From a checkpoint of a small image deblurring model: trained on capsule endoscopy frames (Kvasir-Capsule).
Rows from block 2, named by matrix and row number. Rows with one number belong to one channel. Each number is 50 + 15 x the weight over its row's rms, rounded and kept within 0 to 99. All counts start at 0.
# convs0: first 3x3 conv (model.mid.0.convs.0.weight, 288x288x3x3), inputs 144-161, a 3x3 kernel for each
# convs1: second 3x3 conv (model.mid.0.convs.1.weight, 288x288x3x3, transposed), outputs 144-161, a 3x3 kernel for each
convs0.52:59 33 50 57 46 40 47 63 58 38 57 65 47 53 68 53 60 63 18 45 46 42 53 61 36 48 58 54 54 39 35 32 56 21 36 49 62 64 63 54 66 59 52 65 42 63 56 48 25 17 11 62 27 33 48 49 46 36 42 57 57 54 44 45 50 59 51 47 63 31 51 56 38 56 63 48 60 31 65 40 22 44 48 69 33 50 71 50 33 61 49 36 40 26 44 41 52 56 56 52 49 59 52 60 34 46 36 38 34 29 54 35 59 60 57 46 39 45 36 66 07 31 37 45 51 41 50 58 53 70 50 53 47 48 45 31 25 25 30 16 70 52 60 58 59 56 44 34 48 54 40 46 55 49 33 39 54 22 58 72 44 46
convs1.52:58 28 54 41 34 34 66 50 43 39 39 52 66 46 71 33 48 51 38 63 60 40 17 60 36 32 56 69 72 42 45 68 64 64 40 50 54 53 48 37 33 57 54 45 52 45 58 79 66 60 69 43 56 73 34 61 50 66 62 55 50 71 39 44 55 46 35 52 41 30 41 64 29 60 44 51 15 39 39 36 35 62 42 46 38 38 29 58 45 58 47 57 44 47 33 51 44 54 34 65 56 62 53 35 54 48 57 55 51 23 59 38 57 51 34 31 28 50 35 53 56 69 57 60 60 28 82 46 64 42 49 59 34 41 90 37 46 29 49 80 44 64 45 40 33 51 52 50 41 53 59 52 63 53 51 15 61 59 52 42 54 61
convs0.53:48 83 68 58 78 40 51 68 58 68 19 78 52 23 56 60 55 32 72 51 43 53 38 34 72 40 41 57 47 60 47 76 62 11 49 56 50 42 56 30 48 50 28 31 25 30 53 61 08 35 48 25 30 24 49 65 68 42 60 38 68 60 68 78 56 38 47 64 38 23 48 56 59 39 36 64 36 57 46 14 35 39 59 52 54 51 72 42 58 45 46 34 71 47 46 48 52 58 39 38 60 66 50 33 56 58 60 53 31 40 59 83 54 49 39 46 43 66 33 39 48 44 29 59 48 53 57 53 43 55 60 45 44 73 44 56 48 60 54 52 50 52 42 37 76 42 27 55 73 50 57 48 58 46 55 41 52 40 38 34 51 35
convs1.53:52 35 80 63 23 64 52 26 54 58 24 66 51 36 40 47 60 54 39 52 65 45 64 50 49 49 47 64 45 58 56 31 60 57 57 42 53 47 43 58 42 48 31 59 27 62 30 55 40 41 45 46 46 66 54 66 34 59 57 32 47 44 61 76 43 47 60 67 66 59 50 51 74 69 73 60 83 58 51 55 62 44 45 48 21 49 63 43 56 43 40 49 57 52 55 41 55 67 44 57 56 44 60 25 46 51 62 50 62 64 38 51 63 28 69 54 52 80 62 33 39 19 33 25 84 42 32 32 40 34 53 27 45 71 73 43 39 49 58 58 21 52 39 35 36 20 70 47 49 69 91 54 40 34 57 52 51 50 81 42 36 63
convs0.54:67 65 38 64 33 41 53 12 60 36 31 46 38 48 37 30 54 81 58 39 47 28 43 63 51 52 31 37 59 56 21 64 59 28 42 48 57 68 57 55 59 64 47 54 49 27 34 58 48 35 42 46 43 51 58 72 57 51 39 35 53 40 31 53 50 45 61 27 63 36 61 53 38 32 27 49 22 47 41 52 62 58 50 40 42 45 38 59 52 33 59 41 50 42 59 43 43 54 47 38 32 57 43 52 55 52 53 56 41 54 44 48 44 40 51 28 47 44 29 42 48 16 58 44 39 63 44 62 54 51 29 24 40 41 35 59 10 56 40 27 37 65 60 34 47 14 47 61 50 44 57 43 44 63 69 34 76 63 61 36 75 83
convs1.54:54 56 41 63 61 47 84 43 34 41 30 60 46 64 80 54 56 58 48 38 59 64 51 34 67 58 32 59 52 62 59 43 42 38 69 54 60 76 56 58 64 59 64 62 48 71 62 33 74 56 42 58 41 48 67 36 34 67 51 26 38 51 28 47 65 14 49 50 38 66 82 38 51 41 44 62 28 45 52 47 51 55 79 61 54 48 56 57 24 47 41 39 51 64 52 72 44 54 61 37 48 46 63 59 58 39 45 47 33 47 73 19 58 79 46 29 52 54 41 76 81 67 60 47 47 42 44 80 35 53 71 34 35 38 63 41 44 26 51 55 59 54 43 48 31 54 86 69 55 70 43 86 59 54 50 41 46 25 52 44 27 38
convs0.55:40 81 44 48 46 53 33 51 52 68 48 58 50 36 58 41 49 59 64 51 71 49 76 69 71 77 71 62 13 48 29 00 44 30 32 43 44 49 49 35 25 39 33 23 42 45 87 76 44 59 80 50 66 59 49 84 65 55 74 85 76 80 57 46 58 49 53 57 36 70 65 47 52 66 68 70 80 57 35 60 59 71 67 65 56 51 61 82 62 52 59 39 34 62 45 34 44 47 52 74 91 69 84 99 87 75 89 61 39 48 36 56 68 33 74 54 27 65 45 46 64 46 61 43 69 76 28 61 32 42 36 40 42 76 63 58 53 49 26 35 52 48 31 43 41 63 58 36 32 49 49 67 66 57 57 71 59 59 39 51 74 49
convs1.55:73 78 48 70 50 34 55 83 74 41 58 42 60 57 36 49 59 59 56 24 46 39 41 55 70 84 84 42 46 46 38 63 52 35 42 43 17 23 37 14 31 40 37 34 42 40 49 40 33 49 56 29 45 56 65 43 43 67 40 42 84 53 52 48 65 38 54 54 55 54 57 51 44 52 56 28 25 42 53 57 74 35 63 47 34 27 48 21 29 48 50 36 44 79 46 35 72 63 50 45 57 62 27 84 76 36 52 70 62 47 61 46 37 46 44 30 42 26 29 56 25 33 38 41 17 33 46 39 47 41 50 54 51 24 35 37 74 46 55 40 35 60 22 25 42 30 45 68 42 53 53 31 36 54 42 55 48 47 69 47 55 63
convs0.56:38 49 64 34 56 62 55 58 43 40 57 26 59 74 42 27 65 57 39 37 34 43 51 50 16 37 57 40 57 56 56 48 47 51 61 50 61 54 62 52 44 67 67 55 68 65 39 64 58 31 58 76 66 38 41 29 61 25 47 43 40 32 41 30 28 47 34 48 51 24 59 40 51 61 58 68 09 47 56 33 53 67 52 49 35 56 46 58 40 64 72 62 65 44 43 62 47 36 62 37 45 27 29 41 49 51 27 48 60 51 60 48 72 58 73 61 45 39 41 48 64 29 31 54 14 24 67 74 50 50 64 59 31 87 58 41 64 63 71 71 63 57 63 49 75 48 64 40 56 25 43 49 31 50 44 32 60 33 27 66 63 50
convs1.56:42 40 47 40 38 39 42 47 25 25 44 76 33 28 25 64 44 33 40 60 43 60 41 52 50 61 44 53 36 42 62 64 61 49 53 25 17 49 42 54 45 48 37 40 53 30 54 47 36 37 43 52 38 46 42 31 48 40 58 63 61 70 29 53 57 79 66 52 61 41 60 52 50 43 67 45 71 43 43 41 29 41 67 34 34 40 56 52 54 61 54 58 44 34 38 35 56 53 62 57 52 28 43 61 50 49 40 31 51 42 48 44 35 67 34 40 41 64 38 62 63 39 42 55 56 36 37 46 75 44 70 63 59 55 53 40 71 70 28 39 46 42 46 69 54 44 58 70 81 53 26 55 36 50 68 38 45 59 28 56 50 39
convs0.57:52 72 78 74 24 47 58 38 38 53 55 28 32 38 17 46 30 48 35 28 56 40 61 74 61 86 58 66 36 50 41 26 34 56 34 62 48 54 53 43 61 53 45 56 52 52 37 46 32 60 73 42 31 55 39 53 54 52 52 41 47 50 52 54 58 49 70 36 19 59 34 32 68 51 59 61 55 55 49 54 61 39 55 44 52 41 31 55 54 56 65 53 52 27 35 42 66 25 39 71 45 71 53 56 71 25 71 61 49 22 29 44 38 50 51 48 56 52 52 65 48 40 36 57 53 99 76 64 37 54 52 49 38 53 45 51 45 46 59 41 62 60 36 46 34 50 46 42 51 52 29 49 37 33 35 41 30 52 58 48 28 37
convs1.57:75 47 38 55 48 44 43 52 50 65 66 47 66 49 54 71 68 33 52 62 71 66 46 63 61 12 32 63 49 36 60 67 46 54 58 47 46 55 48 31 59 53 48 62 54 29 47 48 50 63 73 40 65 88 50 60 47 66 39 45 53 79 42 42 67 34 57 53 57 44 28 57 54 52 65 54 42 44 13 16 36 47 64 51 64 29 64 60 51 54 44 69 60 51 71 65 57 55 30 57 53 61 46 47 82 50 48 49 61 66 61 45 63 37 69 59 58 74 48 31 33 55 60 54 72 76 47 64 49 69 24 67 70 55 44 54 48 56 58 48 44 70 43 37 42 26 53 43 50 23 61 53 55 54 53 74 50 46 52 38 60 60
convs0.58:44 65 41 61 66 48 67 32 61 38 50 49 52 53 55 55 73 47 50 41 56 35 33 56 66 55 48 64 78 49 36 56 52 35 43 57 48 55 44 37 55 51 35 37 40 44 50 41 61 31 43 47 34 32 42 55 64 53 41 31 49 56 48 54 64 64 59 75 26 53 38 47 39 52 67 42 19 40 33 43 40 54 56 45 45 59 42 46 14 47 68 36 55 73 20 47 79 59 34 46 63 46 31 67 58 24 24 45 30 48 27 45 42 41 70 58 41 31 55 50 52 71 83 40 64 63 51 52 47 42 66 32 47 35 77 52 54 46 42 35 24 66 28 44 45 60 22 47 26 85 41 34 53 71 76 52 67 67 43 48 32 39
convs1.58:33 47 56 41 24 37 59 40 36 76 40 64 42 45 53 52 46 44 46 56 74 60 72 35 41 40 28 49 19 70 56 68 82 52 63 48 42 53 36 43 39 34 43 52 46 62 46 53 34 32 91 54 53 55 63 57 53 27 37 41 66 54 63 50 28 40 61 44 75 46 64 74 55 54 42 61 89 36 57 31 48 42 38 53 44 49 34 21 73 54 54 53 48 30 49 62 52 43 24 41 43 51 73 31 64 49 45 48 49 39 53 20 30 48 40 45 41 63 60 49 71 61 29 32 66 79 50 62 57 70 52 53 49 36 52 81 63 48 90 66 88 49 66 61 55 64 44 49 06 50 42 47 47 22 30 50 60 70 54 47 47 30
convs0.59:44 55 60 28 63 28 41 53 17 30 45 85 32 55 46 42 51 66 56 21 37 21 16 34 42 18 49 49 57 53 36 44 44 47 38 57 60 44 57 38 34 56 39 50 51 56 17 55 50 32 67 59 68 59 51 47 19 38 63 33 57 43 73 47 61 39 63 43 71 44 17 40 35 59 23 55 27 37 33 55 69 45 55 67 14 60 83 31 49 34 39 59 64 49 56 84 54 74 35 28 57 29 28 67 28 31 34 35 44 42 27 46 53 36 37 45 41 25 30 57 33 73 72 43 54 44 56 33 35 48 56 56 12 39 77 43 30 32 33 67 43 65 50 44 64 42 33 47 64 58 43 33 48 44 66 53 83 31 71 43 60 47
convs1.59:40 53 54 53 40 26 43 52 38 51 34 30 58 33 70 30 73 63 48 51 48 63 53 56 72 45 50 43 72 27 61 57 75 42 39 47 50 29 64 67 29 35 44 55 67 51 66 43 34 73 74 51 64 60 59 84 57 40 47 38 52 54 52 59 35 40 25 56 49 51 43 47 41 47 40 44 64 39 43 57 29 48 41 35 62 37 60 53 45 28 45 18 53 62 57 66 36 24 48 60 27 47 73 17 50 44 47 45 62 47 58 47 54 43 60 53 43 75 26 39 21 00 59 54 69 70 56 52 70 60 71 63 56 63 73 39 56 57 47 30 38 71 56 51 54 61 40 49 51 58 65 70 33 42 60 80 48 65 35 29 54 14
convs0.60:35 49 65 60 45 63 49 59 60 53 81 49 41 47 58 58 41 56 42 52 56 50 52 44 63 69 62 44 61 52 54 72 43 65 56 36 60 62 44 45 33 46 37 43 26 60 26 48 36 48 57 34 60 50 40 32 53 45 37 53 55 51 55 50 67 65 36 48 36 83 64 65 35 18 59 48 33 46 51 40 41 52 24 69 53 66 41 59 31 40 53 70 61 33 35 59 39 24 37 46 28 71 58 64 59 44 38 36 53 38 39 51 57 48 64 47 58 40 12 32 55 59 36 49 43 67 50 64 35 49 44 44 66 34 67 52 70 66 52 48 30 45 58 54 74 26 41 50 18 43 31 61 64 37 51 21 55 50 26 45 50 43
convs1.60:47 47 50 48 51 60 27 72 53 41 53 49 53 56 62 70 71 50 28 97 64 46 92 66 43 86 37 52 58 54 53 28 52 32 49 52 35 55 57 51 49 43 42 69 40 38 62 61 65 39 60 42 53 49 31 37 66 53 31 60 34 50 70 48 59 40 43 43 44 61 48 41 53 65 49 46 59 46 47 58 63 45 54 50 41 77 36 47 52 53 34 55 42 50 59 54 65 70 51 37 28 47 36 57 51 80 18 55 38 51 31 32 25 37 71 39 55 46 52 50 37 40 46 58 54 52 39 27 62 58 71 61 50 27 30 37 17 49 38 39 50 63 40 46 41 55 36 48 99 68 42 55 36 67 54 27 33 64 44 71 60 83
convs0.61:48 39 47 72 68 67 72 76 48 47 49 49 35 27 56 44 39 46 41 45 72 44 60 73 54 86 81 61 78 52 43 45 55 34 47 44 73 71 69 46 49 55 37 46 43 41 40 61 51 42 51 53 72 51 76 50 52 43 24 38 45 59 15 47 61 36 55 55 53 37 60 56 50 94 70 57 37 54 63 00 56 47 54 58 29 25 41 60 26 67 56 35 52 55 67 62 41 62 51 59 19 40 62 50 49 77 61 53 51 42 34 62 24 32 48 39 31 37 26 43 42 00 29 59 44 67 55 44 36 50 37 51 50 67 46 41 75 57 33 56 55 47 38 53 49 27 54 44 26 42 57 40 46 49 46 46 76 24 21 44 54 53
convs1.61:25 38 53 45 45 61 50 41 64 55 66 66 41 66 41 62 36 52 22 88 46 40 45 53 56 54 63 50 58 42 54 20 53 51 51 44 50 61 45 43 45 51 45 51 51 83 62 30 54 49 48 67 37 58 43 28 33 57 50 57 51 47 34 43 49 36 53 43 23 73 62 41 42 51 65 59 46 45 45 42 46 51 57 50 47 62 48 50 32 59 49 58 54 30 29 65 47 49 46 56 79 69 56 65 72 59 42 52 63 56 53 72 76 59 51 18 66 36 12 56 58 73 44 27 41 46 40 57 40 44 55 42 48 43 62 45 56 31 42 58 33 68 52 49 49 80 42 41 48 54 50 94 53 44 51 46 56 74 35 39 40 66
convs0.62:59 51 57 49 66 43 42 53 55 44 61 45 69 60 71 66 49 66 48 35 49 28 73 46 54 57 46 60 46 55 46 72 63 10 54 70 59 72 63 49 67 49 47 53 52 72 26 55 61 61 50 58 55 55 48 43 44 60 56 35 52 57 50 45 28 52 51 46 55 65 56 62 61 65 68 63 55 51 54 51 66 51 67 47 52 48 68 55 49 57 61 54 30 27 62 55 49 65 55 35 29 40 34 46 44 25 63 82 53 35 61 48 53 80 36 67 49 31 31 22 57 55 51 45 60 80 52 47 71 47 30 30 43 51 65 30 47 49 34 22 41 56 52 32 48 57 59 43 69 50 45 47 72 47 37 40 58 38 72 59 56 42
convs1.62:70 24 30 54 30 29 46 37 54 36 34 52 62 36 38 53 47 60 37 51 41 48 46 37 35 50 28 69 40 56 62 61 29 67 56 59 60 30 41 30 47 80 20 54 56 82 61 54 39 79 32 50 55 74 39 39 38 62 39 31 44 38 52 65 29 42 59 52 66 56 60 65 59 61 42 34 61 56 56 28 38 67 63 52 64 53 53 43 55 42 46 46 42 63 32 49 61 54 72 46 56 29 47 48 42 60 72 61 35 19 41 52 40 36 31 70 43 45 56 13 33 59 47 33 45 28 56 64 79 57 50 45 40 60 63 60 44 40 62 59 33 46 33 38 39 39 44 39 50 47 18 55 50 58 63 46 42 19 47 55 62 33
convs0.63:53 63 41 46 08 59 59 44 69 19 50 53 28 43 52 38 56 84 79 50 51 46 30 43 44 40 30 27 55 50 44 36 54 54 35 67 52 58 49 58 57 49 61 62 51 67 70 36 34 56 38 51 34 30 28 76 51 37 63 47 62 42 60 57 34 77 71 41 56 54 61 24 54 34 45 64 74 26 57 24 45 64 40 54 77 26 37 58 51 60 46 54 57 75 45 70 33 38 38 53 41 25 49 64 58 53 64 29 70 45 30 41 58 70 42 36 77 27 66 31 37 24 18 65 36 34 44 62 46 50 37 50 55 49 60 56 45 46 39 55 50 58 47 49 29 60 66 35 60 72 29 45 62 67 88 49 55 57 31 59 31 53
convs1.63:49 47 44 31 62 70 47 72 41 11 68 31 54 61 37 46 37 80 46 40 42 57 27 46 47 69 58 45 55 56 57 50 66 78 54 54 47 46 44 38 63 52 41 74 45 45 60 57 48 52 74 57 41 61 44 60 64 46 63 64 49 49 58 51 58 52 43 67 52 36 50 38 48 55 53 44 45 59 53 29 44 79 47 58 73 45 44 53 47 63 56 46 57 59 40 45 74 35 09 43 60 41 46 50 64 47 67 21 56 43 34 57 31 73 71 54 45 62 09 48 60 98 73 58 12 56 67 40 37 50 57 56 49 57 65 65 54 45 49 50 42 66 42 74 49 47 54 33 47 78 44 49 60 58 44 51 53 18 31 59 33 28
convs0.64:44 51 59 52 36 68 29 63 74 51 38 80 65 66 54 30 43 55 32 27 15 43 36 52 54 68 50 50 27 48 53 45 53 53 45 40 58 50 42 49 69 56 60 67 47 52 67 42 42 40 69 45 15 56 47 73 39 80 53 64 48 57 50 54 56 56 31 72 53 62 55 42 56 43 42 50 52 50 37 70 47 57 41 34 61 68 54 38 36 91 47 50 47 59 37 38 11 51 34 59 73 48 77 75 51 42 46 48 53 51 62 39 32 52 30 37 83 36 40 43 52 62 53 48 63 31 53 45 33 36 45 45 48 44 58 33 58 51 41 24 30 51 49 46 73 67 47 28 41 43 45 48 66 29 71 53 57 48 68 74 40 58
convs1.64:33 27 44 41 54 43 55 57 48 58 93 62 47 43 43 34 71 42 42 56 45 46 33 40 68 62 47 58 39 35 57 60 59 53 47 42 52 25 47 65 48 43 66 56 50 52 48 53 56 48 61 52 40 51 31 66 53 50 56 61 66 83 73 42 34 41 27 33 25 65 62 35 50 24 67 40 37 38 50 54 29 81 60 33 58 75 60 33 56 47 49 37 49 43 52 42 55 44 66 53 73 57 48 47 59 69 49 26 28 54 88 56 47 39 56 31 42 56 53 48 38 51 49 44 49 48 53 77 40 52 46 41 22 08 49 34 53 41 42 35 71 60 58 70 46 56 40 54 36 64 74 29 62 50 77 54 37 41 53 56 30 46
convs0.65:53 61 54 44 43 26 46 35 50 46 64 18 28 73 65 34 29 51 42 69 47 56 69 51 31 16 45 68 47 59 48 78 54 58 56 61 58 59 60 70 55 52 56 61 41 75 51 25 71 80 30 73 47 25 49 37 40 30 34 51 57 56 55 38 57 43 20 34 59 51 32 60 59 69 42 47 31 67 62 42 43 41 65 50 55 56 51 54 43 58 43 61 37 53 50 24 29 64 22 27 31 59 72 37 66 46 67 48 23 46 64 43 45 50 59 60 56 50 28 32 55 30 65 45 37 42 40 39 45 57 59 33 53 62 43 35 70 47 32 19 69 32 14 51 42 75 55 49 64 62 54 71 38 60 28 53 94 65 68 42 58 26
convs1.65:68 56 51 65 42 64 36 52 59 46 33 45 41 36 74 55 33 34 52 63 56 29 32 73 75 30 52 61 34 64 70 45 48 75 26 49 41 57 56 50 44 57 45 25 68 56 24 70 63 59 50 76 03 56 53 35 29 49 73 28 40 40 33 56 26 54 51 47 56 58 77 40 35 63 56 55 60 31 39 44 45 31 49 38 52 46 49 31 45 51 38 33 64 38 58 43 45 34 45 33 50 68 57 08 69 58 37 48 57 61 56 41 68 48 45 44 49 60 65 52 44 28 74 52 38 43 64 41 43 48 47 62 58 46 34 57 55 69 42 52 51 62 62 61 57 48 63 75 62 50 52 42 56 55 62 57 50 30 74 46 48 62
convs0.66:48 65 56 55 67 64 55 80 57 63 54 65 52 33 56 68 61 46 64 41 72 49 65 72 60 78 36 40 95 43 35 26 35 61 58 60 42 49 48 39 41 58 47 57 47 38 36 35 51 30 47 74 54 62 70 36 68 45 27 54 36 56 64 61 60 49 52 50 65 52 57 45 35 50 22 36 50 44 45 38 34 54 31 57 38 51 56 48 43 56 39 88 39 52 68 56 71 58 29 53 30 57 41 51 59 56 46 30 58 33 28 39 54 63 44 23 72 32 60 31 07 38 57 44 37 52 45 59 53 49 57 39 44 53 40 65 30 39 60 47 54 43 50 68 56 36 42 40 42 69 60 41 57 64 62 46 34 45 56 46 78 59
convs1.66:51 54 53 45 40 40 36 77 56 53 27 41 47 55 70 37 51 61 35 77 64 34 36 32 58 30 78 31 42 33 34 59 53 77 60 67 35 35 54 49 30 60 51 34 42 52 62 67 55 22 58 53 73 93 67 65 60 54 39 43 47 53 50 32 35 61 52 30 60 53 63 43 47 39 45 49 63 49 68 58 38 28 46 54 53 91 40 43 47 49 61 65 30 55 27 52 46 58 42 58 57 53 47 64 66 45 42 60 49 29 58 56 18 53 39 42 58 51 46 30 53 42 56 62 57 59 58 30 27 51 41 63 63 34 50 65 45 41 71 53 38 74 85 51 48 53 55 39 55 41 59 52 65 62 23 49 26 48 34 54 32 40
convs0.67:25 34 46 52 47 57 66 59 70 54 50 48 37 52 44 63 89 62 55 52 48 51 53 60 27 34 39 33 42 66 72 86 46 58 69 40 48 40 48 52 63 26 53 51 37 52 46 39 50 53 41 47 31 39 69 30 61 58 50 58 49 32 48 54 26 65 63 52 57 63 43 44 41 25 46 42 46 24 14 19 37 46 50 44 62 50 54 53 50 34 41 85 36 31 63 54 60 52 44 49 41 36 47 54 57 50 61 70 62 51 45 59 28 31 48 54 57 79 82 55 39 49 12 68 89 41 57 48 51 63 46 46 59 53 43 71 46 48 57 51 55 57 34 38 50 18 63 54 48 33 42 65 58 41 58 43 72 29 33 61 63 34
convs1.67:70 29 45 59 64 51 27 80 62 46 68 45 38 47 73 64 53 60 69 58 40 93 67 39 19 47 42 60 65 67 38 64 53 43 47 55 63 27 48 67 53 52 35 58 54 49 49 39 54 40 54 54 48 54 44 30 54 54 45 50 42 76 40 36 43 60 47 45 48 64 15 33 58 63 61 46 59 74 62 62 51 43 41 62 32 45 76 46 24 56 55 36 71 64 56 54 43 55 52 43 63 68 49 68 66 63 40 42 38 18 46 47 23 30 17 60 55 31 64 76 61 50 69 49 64 53 31 47 44 48 52 36 43 38 55 64 44 48 60 50 51 76 26 67 54 32 60 45 36 40 59 60 55 59 45 59 34 58 72 43 37 54
convs0.68:45 55 34 71 75 44 47 53 21 64 34 50 49 25 59 59 54 56 43 49 38 50 56 52 41 40 35 39 54 53 32 14 59 47 58 65 60 59 61 53 74 63 58 64 58 46 59 59 55 77 49 53 48 59 53 54 54 38 68 60 37 70 60 48 70 65 53 63 46 55 46 70 31 90 69 61 68 52 61 48 61 34 30 55 33 49 51 67 48 57 54 35 37 51 56 55 63 54 55 54 54 32 60 65 52 45 28 63 49 44 50 33 50 67 72 48 67 83 22 63 26 25 41 19 33 20 44 63 34 35 66 66 36 64 62 65 63 57 52 59 45 51 39 46 62 54 50 47 64 63 37 53 49 44 28 36 70 54 56 40 54 33
convs1.68:47 62 48 37 40 39 35 45 54 31 49 28 25 60 52 53 44 13 70 70 47 61 27 52 65 13 31 54 48 38 54 74 53 44 67 59 49 51 22 56 44 23 58 36 44 47 54 54 31 50 62 53 76 66 52 30 47 39 32 35 60 61 62 59 66 44 81 48 57 34 21 56 63 55 62 63 19 34 44 34 67 49 66 44 73 75 36 54 38 55 46 82 36 60 38 38 59 37 38 56 41 45 27 31 48 48 45 62 66 73 17 47 45 75 50 48 56 53 54 70 18 48 61 62 80 47 71 29 62 66 39 66 45 22 56 68 45 42 55 62 24 48 55 30 40 37 51 32 45 39 38 45 55 63 35 35 54 24 10 49 43 62
convs0.69:34 46 40 71 51 50 56 49 57 43 55 42 47 55 63 53 49 55 48 47 56 65 46 57 48 64 38 45 35 57 02 22 65 26 13 51 35 46 50 30 47 47 37 43 64 68 45 65 61 59 57 76 72 57 51 67 66 39 61 57 54 27 55 58 45 59 40 49 41 62 50 43 49 50 60 37 32 22 51 38 46 50 48 33 40 14 56 62 50 56 54 60 19 44 62 36 34 51 27 42 55 43 59 55 35 52 51 57 49 54 31 49 58 61 49 47 66 47 59 76 48 68 81 31 71 47 54 39 66 47 66 23 48 54 47 46 39 35 36 51 56 38 56 38 62 38 49 56 53 58 58 43 47 58 46 52 54 35 40 46 53 51
convs1.69:46 38 49 62 57 54 29 53 45 47 49 66 50 38 52 59 51 56 57 47 51 57 59 46 55 83 53 57 47 59 47 47 56 33 33 48 53 35 51 63 50 44 66 46 49 46 80 67 55 65 40 45 43 56 50 58 51 45 42 38 55 43 57 86 60 55 54 49 57 36 45 41 35 47 34 65 60 46 26 32 41 59 36 52 66 44 40 49 53 58 37 37 39 66 58 44 53 54 53 71 68 43 50 48 84 21 41 42 59 46 56 74 47 37 50 18 58 43 09 49 54 46 45 48 40 36 61 53 62 68 72 57 60 39 68 49 50 40 24 36 31 45 92 42 44 65 66 83 77 65 58 30 45 70 20 46 51 26 31 59 54 53
convs0.70:64 53 19 69 37 49 61 70 26 52 62 32 48 60 29 58 42 36 42 38 42 59 51 58 32 86 88 35 60 37 52 63 54 34 37 63 56 55 59 52 59 62 66 63 68 71 35 53 49 11 48 40 32 54 70 72 68 48 65 62 32 54 56 40 49 33 48 39 32 54 53 63 43 66 54 41 56 58 65 31 38 56 43 73 56 73 52 49 64 81 58 23 51 44 40 32 58 40 68 55 42 61 62 77 55 52 55 71 45 40 38 30 25 33 33 70 40 50 38 66 78 65 49 36 55 59 38 41 40 25 45 44 59 47 47 41 35 48 44 36 50 49 61 43 51 42 36 43 34 43 50 43 46 54 65 57 45 48 67 44 38 23
convs1.70:65 67 57 38 59 43 57 43 69 41 66 61 64 46 51 71 55 64 56 75 64 33 57 37 24 18 61 54 42 45 63 56 46 48 50 80 41 45 51 41 43 60 38 55 42 63 57 60 58 31 45 60 39 30 41 30 57 48 65 35 42 73 43 65 63 38 35 52 56 55 59 47 27 37 43 47 47 41 35 33 59 32 58 36 47 52 33 27 25 55 59 74 30 43 65 48 44 82 48 58 57 41 58 48 30 44 49 68 55 61 70 91 54 57 43 70 50 24 25 28 56 59 60 47 75 14 53 46 44 73 49 61 72 67 51 50 38 66 41 54 36 48 79 40 67 66 49 58 70 44 67 55 34 37 64 31 43 53 46 38 24 40
convs0.71:32 56 58 67 66 62 61 39 45 55 36 59 47 62 53 75 54 39 45 27 37 44 82 66 60 35 43 46 46 37 39 63 61 51 51 45 54 87 45 57 84 74 61 56 36 35 41 44 52 41 32 46 43 53 65 45 56 46 65 63 53 62 47 59 34 41 54 36 36 44 52 47 67 37 57 69 14 68 61 43 29 49 60 44 57 46 43 68 33 53 54 67 35 34 13 41 69 78 38 50 50 60 61 32 74 61 62 71 57 53 60 43 37 29 48 34 31 49 33 35 46 39 46 51 58 61 40 42 40 86 25 43 42 60 34 47 52 71 32 20 27 52 50 60 64 48 42 46 46 66 48 58 35 50 77 31 50 61 43 53 32 62
convs1.71:50 60 26 53 53 38 47 24 59 26 44 28 72 38 40 31 87 33 61 76 56 43 59 48 55 59 39 20 61 52 42 29 52 46 50 61 55 40 57 63 58 42 72 66 41 36 38 64 49 66 34 49 30 57 52 62 53 69 70 32 34 49 45 73 36 52 57 64 45 36 90 52 54 76 47 64 41 54 45 48 75 72 58 46 58 46 46 49 65 41 78 39 52 51 78 43 79 35 38 51 74 56 56 69 55 52 31 48 35 46 28 65 64 58 51 45 30 44 73 61 40 43 34 47 45 37 48 46 51 36 45 52 58 56 48 61 65 52 62 60 57 27 58 25 11 19 45 29 62 55 63 39 57 49 37 64 42 53 67 57 70 36
convs0.72:42 35 54 78 48 50 41 61 63 51 46 52 50 51 50 60 58 23 51 45 63 56 70 64 31 52 54 52 29 71 35 40 64 52 54 61 58 42 41 61 55 56 54 50 46 40 58 55 21 62 40 41 61 44 54 44 37 39 52 35 58 51 67 62 56 47 41 26 45 38 57 50 43 70 63 48 54 62 46 44 60 57 68 25 24 47 85 28 51 68 39 30 59 47 49 68 56 41 45 47 52 68 94 70 26 45 40 54 47 67 54 51 50 50 61 30 46 53 38 68 41 52 34 49 55 37 53 51 35 49 44 58 58 52 54 67 53 64 41 45 58 31 55 63 62 44 26 60 60 60 30 52 45 79 26 56 39 51 50 39 44 59
convs1.72:38 46 53 52 74 45 43 37 19 62 49 25 44 72 49 51 58 66 45 41 52 38 41 47 26 24 40 54 57 50 74 56 61 50 56 56 45 59 45 60 52 43 47 55 75 60 32 46 46 54 44 56 49 38 36 40 64 53 39 48 55 62 58 69 36 20 42 53 50 46 28 30 41 48 58 59 44 57 43 67 46 69 65 56 52 60 51 58 45 64 47 62 46 48 39 28 31 75 42 41 29 28 44 35 74 33 64 34 14 71 43 38 50 60 54 49 45 71 55 31 45 63 66 61 58 49 39 50 44 34 47 70 41 53 41 30 66 75 72 29 45 24 85 77 69 32 52 57 48 49 63 71 14 39 63 43 42 60 24 50 61 36